config.toml
encoder_arch = "resnet_bottleneck"
embed_dim = 128
encoder_widths = [256, 448, 784]
text_encoder_bias = "all"
text_encoder_positions = "rope"
nesterov = false
batch_size = 128
final_lr_fraction = 0.1
Rows from block 3 of the text encoder, named by matrix and row number. Rows with one number belong to one neuron. Each number is 128 + 32 x the weight over the matrix's rms, rounded and kept within 0 to 255. All counts start at 0. Numbers have three digits each.
# fc1: MLP up (text_encoder.blocks.3.mlp.fc1.weight, 512x256), inputs 0-127
# fc2: MLP down (text_encoder.blocks.3.mlp.fc2.weight, 256x512, transposed), outputs 0-127
fc1.348:133141186094133077153109089142141140156160114138159099154105129157103099123185152119149145098119104120164114139108121111098159168135141173146141148081127124087129151173171127132099135139166123145114146113128116167108088109088121101165134091081119124140070063119156131155144128067124146080157141140152078110083125128102115142139123147152145145088140132134153151106138171137144118153131
fc1.349:068061144199107183121090133083044055168000139092154097150148126055124175093120150098092167112164027185126124114157083198149111255187142102057130154225110183197166060141172093143131242177204218033026071116025040060114121160019255061190191143138178163179137140151195239083003094077161203125153116255093090242049144205106244148089150094156207000113095061250231241088159088091107049139138
fc1.350:128125133126123128125130131126130130123128137118128128130122131126124121126122125126135135125138120125128125130131121129132131131118127133136130126128124134117128129133126124127140125129124116127134122115117133124129138120126121126128133127118132122127127132139117120124131127134125146118124125131119126119135135125135129123131137136128127126122127129138121137128127137126133122126137
fc1.351:127123123135134126123126127121124123134126123129126122127127123133132123118126125127129133123133121124124132133124141121124120131134135126131124132130130128130135126127136134122125131124127125128127120119133116130128128127125133120137123121129130132122125133126114130131119128124131125134123128127132121136128130134133133121127133121128133124130127120124122132136134123130122134131125
fc1.352:132131133130123125133131130117121125128120130133124130130130131131122125127129132123126127124137121130127130122123132129132127122133122125127127127133132129128123129124130131129126121136121128132127129131126129135129130129129129129119128135125132134139130121123129119133128132129132123132128131127136130122128126123127131124122118125131121133131125124131130132132131129128124127127128
fc1.353:133126129126126121131124127130127133127122129126127132123127125130134125127137128128129132127128132132131127129132126129129132125126122129128127129129128130126137123128131127123125128126132128125135130119132129124130124128128136127123122134132139128129126130134127132127129128130125124127131123127129136129128126129127129123124125125133134130124130130125123128135128127126124124132125
fc1.354:133116125125131132129133132129134121125126132129125126128124128130133126132129129115114123125126122131126133135127128132130125132129127131127141127131138128127126126121132126131124135126123131121126129131126125129132127133119132119138133122129128137121126114125128127129124128117131128125130128135130125138126134127129131128127128123126139132124130122128131132126128132122131125126142
fc1.355:130131132132124129127132128122124122127132126126131130124126127132125120128126129134129133131130124125132129125128129138125119127123133126125127127128130128128131126124130133125131128129128128127133132127137122125130129132132124129124132130128128125122130120132133126133128127126131129129127125127131131124126126128127135125126126123128131126130133126135126132123131130132124131126128
fc1.356:144126064104135196255142215135081180228093052173169229050033063104036182071004118108108034026166153182000152042145168141123135040015252000166083151072056031188086030169128212000151101233093125149225125098184160174239096087155089116098080112133118133106106241251128014138033137195114246000118134152200209139000149226129095151093113132033197143217169056096079023108229163128115201135117
fc1.357:128123130133120128139131138125123123137133132120119139124132123125122126132125136124120129131123129129135133122123126123125120123125135131126117126125135129134133130123131125126140118129122134130123123120137125134124131124129122127133127130120129132128136129117128121123128129122135128127125127130136127129132120132134130124130127128141127126134118127123126131127129124130130127123131
fc1.358:134089184183089096133110128098103112093183140105151131141128163110114126117186132181075176113140083087137113162173096082081155122144176124083158100122150071151100141105097093111188084153153121128145132140145101102160124118115188148134110141157124132152124090153077115106121223169169110155081175151226138169088163092096125145127127112071102102097174074114112121161118146184112155138174
fc1.359:161105070071067030087029143108060085043075096231168137170093032053207081182178168127051059142138227151050138086204030120049004015042240130255062104012153050101123089234000100255185196123172215255031069164143223076026145102073186188255117154000121080044052214191000229255107131103177120037095079187211068229126000023163166137223137105095174195044125250049105065089062255059166097213059
fc1.360:147121128124127133120119119150118140115117114140126115113125115148114117132134132117135119130144103123123134107099134139124135153118158149145127152119121156120134120135142136128129119124124133124130125124159125111105125131117129123115109145122117133119120105122127124151115122102132139126134127119113119126139124143131154123146134128126131125129128122119117128137127128129111124135151
fc1.361:253255178097197159229152191116097172164000007193240082118113081170174019163129101001186128120061184142085128158233077158182097087119153155180013000083094101212117255120144025097233119128030012058125031115086107186088090030069226138198139158139106194165171069000088053140094228073116026086148255067085172219151180086211085171063166056136152122255051046096176059234068048183090154100210
fc1.362:187152174175044126111142166133220023075134199153033090136169154169060122088255096050191172194076136124091140067160164136124122136169177086140164100182125158216091179061176120043175141146103085173123198132131068176067126115182212194110059171203239126107107192113137154068135209118024174170138093075016084093249122109218043131242082039219145108144129160176072186112115099160178102105138
fc1.363:111155083105119106152123185144141116083114170156076151163074183119086146130168162095093158106142153123151191087155147083077106120174098166114124136162120166124153203066155124103146063124123060114198164161084138094125077177128171127148142151247124120085140181137153128152165144141119094170117214163120149155125140157154152149135081135168114127141124128122148127120153171159111106128103
fc1.364:127126132131133128136117124129130129129128126124130119126128136134131125137133118128124127131129125128123131128130127126135132131123122124126124122128126127128129127128125128124115121122134128121125133125138128137131129122133127133130130123134125130127125123124132119128124128134122126123128132133135128125132129125133130126125128137124129136136119132121128136126131122129129129127134
fc1.365:129131131122127135126125139132131136119126133126131128127127135126135129135133131131129122128126124130119121131127138125121124125126129131131126125131126129114120131120136128123128133126132135123128125131126122130133129124128127123123132130134134131138126127122122131132125132129124130128125130123130120130129124127124129126124123136128126124133131125122131126136133127125129126130125
fc1.366:119126125134129128124131137137145139122117126129135114130128125124123128127129118136130118123128119137118125124122135131128139110128127122127132135136125123134127121121127133134131119127129128133131135117133134128129143129120118132137126114126117135117125133119116122117128142135129147116131120123128130132132132141136119126131124127137133131125131125128142129136129120145129128133125
fc1.367:174171041094125180169125122178091046112209109128085116022141064098144182082255178120214134190096089056122229136022158111127178088133143000060144109164120160155123193224124058238177199167084123186168097214076080094173151091086135084106103123102060105119197156099212170053099178112159174065086114145101190105144098077184150154115255103139186121145110012065113123066117137141110116094063
fc1.368:125130119166239108233103152119106122149006098155138178187097122205164255099062229172145050127202226088138110187174120041161182159134069103201160151117144106160140215029078082107119162075144196113152178120097125090166030170066119044098091109094098199130130121127153122117161036177137174170047190121106046110120085091130221112098116088144133090138113137188045000194108092122126124110172
fc1.369:149147168152138056089068194059160124077190173172067255158152002137049246126160221110059113202011166077161098145095034115135178000064124060217105015104081140145131147102079024147000083162084189083141135212250222134152103054213156172097179232091141120058000192223130108110000168101156164106156119207137169162255126123197021087071153099124088000060107149160030165184136165047114043174039
fc1.370:128128125134131122122128124127138127124132121137137123120116142131131125131133132125133124124121127126129135133126127125121127130128132130125126127124125122122132134132129137126135127125133125131134132132123142136123123133133130133130125123128133124116126126135127124127128123130129123134119129126136122127131123127127131130127120127121129122128133121124124130129126126131130122131127
fc1.371:122134140128129123127128122121149136122122116136126125139121135140126115131125136124138124114130110145132133128119127116120141140122121128114122131126121128120125133133130138134133126123134136138140122148129129123127121131125128139146129122115138120118135119124110119121137125136132136132122137145146121127129115144103143124142130141128125132123136129128126133115125146124127125124126
fc1.372:100075058085180122179176087226129155144161150092174116121084103122080113104177069112169041179211084130090180211142137177132108100123145116085115158071102077124145193210134117183120187096139138148149231170115115243121208142122073094114075118175063221142107120105170104105103121057135163108130073091091175090094156079111195102185181091140012118163156142158044132108110118102061125086199
fc2.348:149109115082142140112100138129133164149118112130119130152139163096154141168098122133128095119101119128097120107129163129103110134120127131164166118097142112125149119147101132129147104159135086161118145150157096129070130118129139109117119099157152142146105154132107108129155116109125146095099121141086097109151135134128116160135118099175160134164174120104101128098170127143135103121145
fc2.349:107051157187047169040081116195137059235023095140149038102013083186225136126184209096049178148132127255118196184021043210001089221196210083108129147072160085085195028135152253150131139082060165190170003153162034137163105054156033127163196197094000054046142152186113082073158076176183255117116136225015080072007144097110123201156255188109201102250156103092255038077146079091243143073085
fc2.350:133132116117123114124114125126131134134118137137124113143128123149125121126141126131136118126124125124133130131123121126132119119126132115134112131118136129127136125118129136126117130127137130127120126129130131124128122139121127128136118123126122121152129138127141116130134119121127126122134134128129131122115133124123135129135142132132130138121134124124127146125132122143132123131121
fc2.351:135130127129119124125112125126122125125137120129129128126124124131123124118126143126122127137123121122141131120125128132117132127126121130139134137126130123129122128115120125126124128126129125120116138134137134123129135129130129123139128117131124133129130136135123133125134136132132120122131124131124128128124120134137123124131127127123126134125125111135122131136135121133143125132123
fc2.352:121129123128129129132113131136124137133120128126117141125119117135127129130124131127129128128139133141115131134129132131128127137123131130131133128121132126133119128136134125126135132122139129138127122121126131112137120125127125133137129126125126125128121122127117127123132123122120130133129126127130121137130132123120113138125115125123127135115119132134122127130130125138127122136138
fc2.353:127127123137130128125131132134125121130137126140130132131110135126127129131128131123124133134123130125133126136117139130128130126127143128122130132130132134123134129132123138127122131138134138123123128133126125125141129116128135125119129135121131136131129121128127132119136131126137125127118123124140114119122125124137126126132126127126129135132133127134131128128132134134135132123132
fc2.354:134130121129123124133136128119128119126130126124117130128134132129127124133131120137129134125138122133124128123127133117120128129132129124128128129116125126129137135139127126124125130138132128130127123130129121131134122113133134129127135127128129121128110129130121125125137139128120126126129139125128123117124127130132136116121131133132125132118131120116129129130133126135122127128122
fc2.355:134126124131125130135130132131143139134122125129130132136129133146124119126136141122129127136133126131132132139122122131125127138122124134137126131127118133126136129123135126128132123130123122132121125131127129126135124129129126137139124137133128128129127138131121127125114134124127127117133124129124128125137123127132125128131135139132118130131127132130133132137134128127127124125129
fc2.356:158026067172240134153197076062132076108133179057020139094164145103080234049255099227078021166208100228195076153130082098040149118064197172069156172126095102102101174105150089076192142255078157144140179078048255201128110162090155175188117072040065103179213165185232138107012120221052080078007215119200255052141135235099123217199129138049111124121058000173133221188080011108131228255176
fc2.357:132144129132139129118124123135138124127119125114144123118121138125131124125116126110139132126131125114124124134139123119104136138123123123135131130139112128132121133127130134125121133139131122124129126116129119115125123112122122136116128128123117124128119139131120119134139117127123115123130112122133132126126126123113127117116138122126124130127130127125126136116128131125133122139130
fc2.358:122173065104174130140160134142167174179161170111113139145167130148107133106100097088132095123134153134154099096114137122103169122055130171144145149123081122128156127145155107111143166130166125115127101141155134116113112133138114102159114130138123125170169132151214097111164127158062130111133104134102116097080147133153134124166125126149133100115109164086069122116134146156155114122132
fc2.359:217174052080151133103230163049102133086110074096201141124067070128227077255138197189111050133197178134171156120255060204108101071000102000173198062065172014143111087152000245159137194084152217004132192086190075154111140160141041088147178013168148103022084139072070142255147172076147032186252160255193203116118147112184000190114154134181211198018131033086167125148145048101146098190107
fc2.360:127132127112126135123140146121124137138147147128132145118121129114150130124118115123118114129131138133116121096144123109140112114148129144121141108126137127130135119129129134132117150134142129139145120121120121133142116124122124139135120127127135133129118139127123131123126114112120146155132133128132127146133131137136129170128129117117129135150133137107136118131139131137127140149129
fc2.361:145123255188098133172195024199189071108069080150149083160192195089255146255083179088074228058110088104183139157215198162165028148063089157094136177109149154062144131103027176044146077177237095199115066118176015070002247004053213039226064089133027034122154082047092135111168078012097136179062145095040000110147113102148092000134187000118205047255202234135047171070224209062138201044172
fc2.362:026101076206168156203151091190202170054108171129208019126226241066188159164123128150044109248155107211047106126063151100150122148096160180095216207000124108189056029085088103125084110071157101161043231210093204255179176045183128124081143197027042042059155130097106196214180176151048206195162065072055196145108136158099149131133161114087067180106079147104071129148187144082144106120255
fc2.363:118131099193090108133126116139128121130160151101132126148163148123151144154101130113092143135121142143147085105134180140133146117105114109115141143102120137142114110120127147132124106122125103097127135156174122133114115117101117151123098138155125139106176133155122130126139141116158193137152131121105134147089106172113140120129110165093084149149141086138089088148125122092114101115121
fc2.364:137138133129129140132130120129133124135115126120136130127121132122127131120128135128114127136133130130132129141121121133129143122124124130128128129135133122136131135133116126137132133113126118126122133134123126120132131129121138125130126120128129128134133123115125134135138116127116131137131122126139133119131126122128124132127133117138119133119127129134136131129136126127127120131128
fc2.365:134133122125131131124130126131132136138125129137127125129119139121126119121126132131126131123134126124134129124131121135134129122131136131138129133131128127128127131116125130127128127131122126123116124134126125125137136128140130130133130136125133136129124132130131118123136127128132126123132136136134124134131133122136125126118122133123126130124144133134121136128127122140136136134128
fc2.366:133120116134127129136123119130142129120133124131132125129126132126127137113134127126135142124135137113142122128116118134132127136119129137119118129121130119127137120134120129130128121120115125139132130131131133124138127127131130129124137128134129129138132130139118121135130120123115117124133124122132117147129136118119125140118141131127131127133138126122133123135133119120131120134128
fc2.367:164151127080137087130165095105091135177172115070082227137163117124062107102114201178171172147100049169172080188112159125133023172086172140150037191072255107107175172133087136206079194191193130102118068107172155112206156170134116093146127131074123128132137166187140128104130099095120061083151107053074184018141156187092024136194182091154060115160046110058087004141172083079090008201166
fc2.368:171157040170125209021255149218003204103109000158150143098031149255137028113133082096105021081128143179084138060093009202083173087242222255089145173178198171225034174194138085129189104100040049063039077137031177000027098205048240195089056255111255218170172134171060131067155137103066091035000124135173130118122226163137067079179174043231147206216058080054148255193049088139064127127141
fc2.369:119111106104143073095225028000103161029128040114033160029144040066063058132213154119087123235117128043169163142124163143075114118107161142162175077076004153173130127242132161212094126228003145039134117182174177220145142108126063138105110075240095093120018006056208140096000220093171141000168092145208222103100091154174012164183191025134016073009205079196171058152083123078043116138158
fc2.370:135128133123131128132136129130131130133125120125127129130131131138125114119122130126123128136134128134127131122134125133128120126126136125121122131136135130129127135126140130118129115133135132134123131129132120127126132128121123127124128144126124133118131116124138133127135119125122127125125121125126121128132127131134133126128122117128127135135133131125125123130129127130129129133117
fc2.371:119134112134142149119132119133117127132128130150136147125121125141134107128134145126113131142133142124107120124121133137141132119146129124126120125129128133138131146109121120115107126146130122110117136108143113130135144132119114119129109141142110134110134137129129122135123123125116131138127116126121136118126127126145138128128139130120124120147123134127136114141123139121147134109127
fc2.372:132094098124152108143154101155140097151208162081111149142148095119152114100128147074138166102110102139129133191162116181123100140148141107119115125138179084087137160126120126096091127086124136081120158144170116141147151081166086146153085107098112146106122146192149124127107170116137042122166072141152172114130125088104114162173141142145126156147128103121133086135109128119139115139135