Weights of a small contrastive image-text model.
Model: 9.73M parameters, 64-pixel images, encoder norm batchnorm, encoder activation leaky_relu, encoder depths [2, 4, 4], encoder widths [256, 448, 784], text encoder width 256, text encoder layers 10.
Rows from block 5 of the text encoder of a small contrastive image-text model, named by matrix and row number. Rows with one number belong to one neuron. Each number is 50 + 10 x the weight over its row's rms, rounded and kept within 0 to 99. All counts start at 0.
After each neuron's rows are labels from the 100 texts, of 14976, where the neuron reaches its highest value: "tokens" is the input token at the peak. Only what is clearly more common there than usual is listed. The data: photos of plants and fungi (iNaturalist).
# fc1: MLP up (text_encoder.blocks.5.mlp.fc1.weight, 512x256), inputs 0-127
# fc2: MLP down (text_encoder.blocks.5.mlp.fc2.weight, 256x512, transposed), outputs 0-127

fc1.384:43 54 46 47 50 62 45 41 41 61 44 39 42 49 42 49 54 50 52 39 60 52 34 46 59 35 51 57 40 52 41 38 46 48 56 59 49 50 60 59 61 40 58 43 46 40 40 46 37 54 57 43 62 60 36 64 36 40 40 46 47 43 49 42 59 49 45 38 49 58 26 34 40 57 53 64 52 45 40 47 67 58 42 36 49 58 47 36 44 37 45 40 66 57 70 40 46 49 52 38 59 53 37 26 60 49 58 62 41 59 39 30 53 60 65 64 55 50 52 60 47 55 51 35 66 63 50 51
fc2.384:54 46 54 54 67 34 58 51 58 52 44 34 61 51 73 58 39 52 36 42 36 52 59 36 52 70 39 58 58 45 59 44 63 57 58 38 44 40 63 35 65 53 42 52 59 49 37 45 47 54 62 41 61 40 56 37 55 47 63 35 52 41 53 53 59 59 58 62 55 39 50 56 67 52 39 57 43 60 58 55 51 52 25 69 47 56 47 61 57 56 56 70 23 56 57 57 53 52 49 56 34 57 40 61 53 55 50 49 44 30 63 43 59 40 68 46 48 50 42 21 23 63 57 51 33 47 62 48
tokens: "class"; "magnoliopsida"; "vicia"

fc1.1:39 54 58 48 49 60 59 41 50 68 50 77 45 46 69 59 48 56 49 55 50 38 59 46 41 53 47 36 36 30 64 56 75 67 51 47 45 55 66 54 47 46 51 52 68 56 46 41 44 60 45 49 44 46 50 56 48 32 59 42 53 58 52 56 51 52 72 36 38 56 46 49 44 50 57 53 54 56 37 46 42 48 44 46 47 54 55 67 50 45 67 46 63 47 44 51 48 42 39 52 49 63 52 69 48 56 41 50 66 50 50 73 32 50 52 49 56 47 51 34 44 39 51 50 55 54 38 56
fc2.1:48 63 39 59 71 46 44 53 58 33 48 49 53 57 44 46 54 61 46 58 58 46 56 32 54 45 47 42 54 56 22 39 32 63 57 48 49 43 54 59 51 66 55 50 44 42 44 29 36 36 63 56 52 55 43 64 45 46 56 57 70 58 43 58 68 46 60 48 30 58 46 61 40 65 62 43 43 59 35 43 51 50 53 37 58 58 73 41 33 35 62 33 29 48 58 55 52 54 56 57 59 44 44 37 46 54 39 40 48 51 42 64 53 66 48 52 54 53 44 44 40 46 58 39 50 58 46 39
tokens: "order"; "<end>"

fc1.215:61 56 32 47 41 43 47 64 50 55 36 54 57 57 25 49 47 53 55 59 54 47 56 45 53 43 67 42 23 57 57 45 55 44 39 45 53 51 74 38 35 52 62 33 52 42 50 50 47 59 31 49 41 36 38 44 36 60 60 65 43 46 52 38 31 55 52 55 45 37 50 48 47 60 43 66 57 62 40 54 50 62 47 43 54 52 49 66 52 45 47 55 39 48 34 53 40 49 55 61 54 62 59 51 54 57 31 43 66 45 45 43 50 58 59 48 46 57 62 63 61 44 63 64 60 36 50 56
fc2.215:49 64 40 39 44 35 53 50 47 60 46 56 49 53 38 53 49 40 32 52 40 40 43 66 46 65 43 46 39 44 58 47 59 58 69 30 44 58 58 57 39 60 37 33 70 35 41 35 60 46 43 61 52 52 51 64 40 54 52 57 44 55 56 31 53 58 35 51 62 55 35 35 61 40 53 68 59 26 55 42 62 52 59 39 73 60 53 38 37 46 58 51 53 50 50 69 55 43 45 54 40 36 60 48 51 58 31 53 41 50 53 46 41 60 58 54 59 57 53 47 50 42 41 42 42 35 36 77
tokens: "magnoliopsida"; "<end>"; "class"

fc1.351:45 51 52 45 39 43 56 60 72 51 70 57 51 46 55 43 40 56 67 42 28 53 63 41 72 63 62 35 28 63 39 48 56 52 29 59 41 38 51 46 54 37 43 74 49 59 46 60 69 42 40 53 50 49 52 52 57 61 68 66 32 59 33 37 49 59 55 55 36 47 46 58 53 70 38 55 58 62 52 46 61 39 48 35 52 50 53 59 45 55 45 56 50 42 47 47 45 69 66 50 49 45 61 49 52 61 35 52 60 22 52 39 59 55 59 49 50 53 49 33 60 58 40 57 39 42 56 48
fc2.351:65 51 58 42 46 43 25 50 57 47 38 51 72 58 54 54 63 46 55 51 52 69 48 51 51 37 52 45 37 55 55 30 56 65 54 39 44 54 56 45 48 48 38 43 53 40 34 34 56 45 45 39 49 28 42 40 41 52 65 40 39 47 52 59 49 52 49 55 54 62 55 44 58 49 47 59 54 36 48 62 45 41 45 59 71 58 48 30 38 33 60 53 58 44 51 57 41 51 52 64 64 57 37 39 57 29 45 66 45 29 48 62 39 58 41 60 64 58 43 53 37 51 52 71 63 40 50 69
tokens: "magnoliopsida"; "<end>"

fc1.469:49 61 71 42 50 51 45 48 50 66 42 43 44 43 62 53 55 53 30 52 54 47 53 56 57 38 48 54 23 38 66 71 49 60 47 57 49 74 31 63 62 57 54 61 38 45 58 20 62 46 76 46 58 58 49 61 50 37 56 49 51 42 36 46 75 52 65 51 54 56 33 55 51 29 53 53 56 52 56 72 33 44 64 55 51 52 49 50 50 30 46 46 45 26 55 54 72 51 31 54 55 60 42 42 56 51 35 38 43 49 47 37 58 49 58 54 56 41 66 50 51 59 46 60 45 48 48 60
fc2.469:31 45 60 43 42 45 48 57 46 57 40 47 45 46 47 42 33 41 53 64 66 44 51 47 44 41 60 54 62 47 54 44 52 46 42 55 33 52 65 52 26 37 64 38 67 52 24 52 22 54 59 47 52 52 57 62 36 40 33 40 40 47 59 38 46 62 56 60 39 50 51 38 53 52 52 54 48 50 50 51 50 63 55 58 50 36 44 46 47 47 43 52 37 56 42 55 51 69 34 46 56 49 41 35 42 82 52 48 53 56 44 43 51 46 79 73 40 42 47 47 54 47 66 28 48 47 59 60
tokens: "order"; "class"; "<end>"

fc1.66:58 45 41 44 42 26 54 46 60 58 45 49 69 50 57 51 35 53 28 50 40 65 61 45 39 57 54 63 30 46 39 36 52 46 52 41 65 48 49 55 65 65 53 37 38 56 30 53 59 64 49 51 32 32 56 56 40 48 63 44 31 68 44 53 44 46 49 54 27 40 56 44 54 50 36 73 49 52 56 66 44 46 53 33 49 52 48 55 42 54 68 67 66 58 63 47 58 44 55 61 39 40 54 41 49 56 49 60 50 45 49 51 47 67 59 45 52 44 56 56 71 64 46 65 37 46 68 61
fc2.66:63 48 40 52 39 48 42 38 58 33 56 63 46 55 48 37 29 57 67 61 59 52 62 55 59 47 53 33 54 68 47 54 47 55 47 55 48 56 41 42 57 61 39 33 61 45 44 52 52 50 68 53 52 70 49 47 53 44 43 53 38 55 46 66 55 52 46 74 56 64 33 50 46 43 36 45 43 38 43 57 54 58 47 33 50 59 71 53 09 47 53 46 56 59 59 40 53 51 37 62 61 43 46 33 49 53 38 43 30 56 52 34 47 58 40 34 46 46 56 37 42 53 58 54 55 37 50 33
tokens: "class"; "<end>"; "magnoliopsida"

fc1.325:54 48 53 42 60 45 69 54 46 58 60 44 52 45 46 54 44 38 54 47 58 56 65 57 25 28 53 45 37 38 65 58 79 47 45 62 57 60 61 42 59 43 52 46 38 37 41 31 63 46 35 45 47 26 45 41 39 40 61 41 50 60 61 53 66 47 32 66 41 42 56 68 32 43 44 64 46 49 61 47 51 45 58 39 29 53 41 44 48 51 55 52 60 60 43 33 47 51 51 60 47 60 30 49 46 35 49 39 54 52 42 59 48 60 42 26 87 50 57 53 53 50 37 36 40 49 46 49
fc2.325:62 54 46 56 44 38 49 61 51 54 33 61 49 49 44 28 46 31 29 37 66 65 57 55 59 70 43 58 50 53 49 50 41 62 52 44 45 47 51 70 44 47 41 42 45 37 47 53 52 56 56 59 49 77 37 57 48 44 44 55 55 46 52 49 42 59 37 49 44 63 36 41 46 61 25 43 28 70 50 52 60 52 44 55 42 49 55 46 38 55 58 41 61 52 52 37 40 44 38 50 45 44 48 43 56 64 39 55 67 49 51 49 42 60 45 34 38 40 58 44 45 65 55 42 57 54 35 51
tokens: "class"; "<end>"

fc1.48:44 59 27 49 34 57 48 56 51 49 66 51 47 54 33 47 39 35 56 69 51 52 44 54 54 52 55 67 36 47 46 35 47 47 45 56 44 60 65 41 72 49 56 55 51 36 61 45 51 54 50 55 54 47 43 35 52 56 55 36 28 51 44 46 53 58 65 49 54 62 40 53 36 57 45 52 61 40 50 55 37 38 53 44 70 54 59 53 50 86 68 57 48 52 41 45 55 47 60 38 49 60 43 50 55 44 40 39 51 45 50 45 66 46 58 46 51 38 64 71 60 49 43 42 63 52 49 51
fc2.48:47 57 39 63 59 49 62 55 76 38 33 63 52 40 36 37 51 49 61 48 56 38 40 67 46 56 49 49 40 50 51 51 40 29 47 62 55 46 46 38 32 48 45 55 64 34 46 48 49 47 53 60 41 53 47 49 48 71 47 78 60 53 44 39 52 42 35 49 59 30 56 54 40 55 63 37 58 49 45 59 48 53 27 45 53 47 45 33 52 43 59 55 40 47 56 41 44 54 41 54 71 55 69 35 52 47 56 60 42 53 35 43 34 80 53 50 38 44 31 55 53 53 49 39 55 50 28 56
tokens: "magnoliopsida"; "caryophyllales"; "<end>"

fc1.434:57 35 43 51 32 62 39 67 57 67 61 39 51 56 44 51 52 33 21 58 61 28 49 49 55 46 51 57 39 53 54 55 49 54 61 65 53 49 63 51 48 68 27 46 45 59 45 38 47 50 64 64 56 53 40 43 34 32 46 54 56 55 48 49 59 51 52 50 50 49 36 68 31 52 46 58 49 44 60 60 28 84 54 50 59 54 52 44 46 41 58 42 60 55 43 42 61 46 45 60 45 43 53 58 58 58 35 33 51 46 58 50 75 58 52 62 55 42 53 49 45 53 44 45 56 41 39 54
fc2.434:47 69 67 55 46 58 59 51 41 64 59 61 59 42 61 50 41 62 54 58 53 41 60 62 66 54 48 44 63 65 61 62 43 37 51 35 43 45 53 55 41 62 69 47 34 39 49 48 48 51 32 27 56 47 48 50 46 51 58 49 64 51 46 50 46 62 64 52 45 54 44 34 57 51 57 47 42 47 55 53 45 54 49 55 37 40 49 24 55 48 41 79 55 44 53 57 60 46 53 47 26 44 54 45 37 54 42 47 51 47 51 48 56 41 66 50 38 31 53 62 43 46 50 54 58 53 60 47
tokens: "<end>"

fc1.77:61 39 33 64 49 49 40 66 60 47 66 41 23 64 60 57 37 39 47 59 35 43 54 59 65 62 47 45 40 54 49 58 52 62 44 44 55 49 46 55 55 37 57 54 52 70 47 81 51 61 55 46 46 39 50 39 63 31 58 44 71 46 58 61 52 42 54 62 51 36 45 54 58 59 66 53 60 79 51 46 42 47 58 77 68 42 44 41 58 47 41 46 51 63 44 44 35 59 46 68 48 45 65 45 45 47 52 52 67 38 48 43 39 59 45 42 42 41 44 40 46 31 40 43 58 42 40 43
fc2.77:53 49 48 41 52 43 39 54 30 49 32 49 43 54 55 54 56 63 51 47 56 26 36 38 48 45 43 58 37 61 42 51 39 63 42 53 56 43 64 46 51 35 37 33 49 35 53 55 51 60 40 41 43 23 54 64 63 63 55 60 45 79 22 50 53 37 34 45 51 62 52 56 58 52 60 59 56 58 58 69 44 68 53 57 49 37 45 36 63 46 48 57 61 59 39 62 56 45 57 47 29 57 55 41 45 58 39 39 62 55 44 53 51 50 57 62 62 56 41 52 54 36 62 63 56 61 49 46
tokens: "<end>"; "class"

fc1.400:67 64 42 53 48 55 62 63 53 42 52 56 61 46 56 47 51 35 53 49 38 55 39 56 40 55 43 54 41 37 57 52 46 40 54 37 37 41 51 44 45 57 50 61 47 45 62 46 31 42 47 44 39 31 34 35 58 49 73 32 38 39 47 51 49 60 58 51 39 38 37 57 46 57 56 61 44 54 46 52 48 47 56 58 59 44 67 34 43 44 56 62 45 23 56 53 68 52 56 60 40 45 60 53 48 60 52 49 52 76 67 52 48 47 49 46 38 55 45 41 41 65 46 48 47 51 63 39
fc2.400:52 47 62 49 41 48 57 56 43 54 39 53 50 50 59 50 56 56 51 40 45 52 57 70 58 54 67 38 49 67 58 61 37 57 33 64 45 74 53 46 58 59 68 51 66 68 60 53 34 57 51 51 49 63 65 48 49 35 48 37 39 37 50 64 41 32 61 64 47 79 59 40 44 51 53 47 44 37 45 52 72 56 53 37 39 39 44 54 37 57 48 53 65 52 44 32 57 62 54 63 57 47 46 62 59 49 57 60 49 33 56 81 65 51 55 69 61 42 68 43 61 49 39 55 43 45 49 34
tokens: "order"; "<end>"; "class"

fc1.490:40 35 51 30 40 54 43 49 46 44 58 54 52 66 63 46 48 48 54 60 69 70 55 51 53 57 63 56 39 66 53 51 57 47 64 57 44 69 40 39 47 49 59 45 47 66 65 57 68 57 51 52 46 54 54 53 29 53 61 47 52 66 50 36 49 47 47 64 27 35 44 52 55 54 47 54 43 50 55 63 40 52 58 50 39 54 45 48 38 72 63 41 67 46 61 57 45 40 45 62 46 47 50 63 51 59 58 61 53 42 41 49 46 48 49 63 40 42 53 55 47 38 32 61 53 77 65 39
fc2.490:40 50 63 32 49 54 46 47 66 68 41 50 70 39 52 58 40 49 52 39 63 35 58 39 39 36 49 55 56 56 56 43 54 41 34 55 76 42 40 35 71 64 59 40 44 48 48 46 50 48 53 38 49 63 51 58 65 50 75 62 53 49 43 34 40 64 33 53 52 33 56 51 59 50 52 57 46 63 26 61 63 39 37 51 54 49 41 67 50 58 33 54 51 60 43 42 57 58 49 51 49 58 33 34 54 55 60 56 60 61 38 52 66 61 46 64 65 27 60 50 39 47 65 49 44 44 29 29
tokens: "order"; "magnoliopsida"; "scrophulariaceae"; "cedar"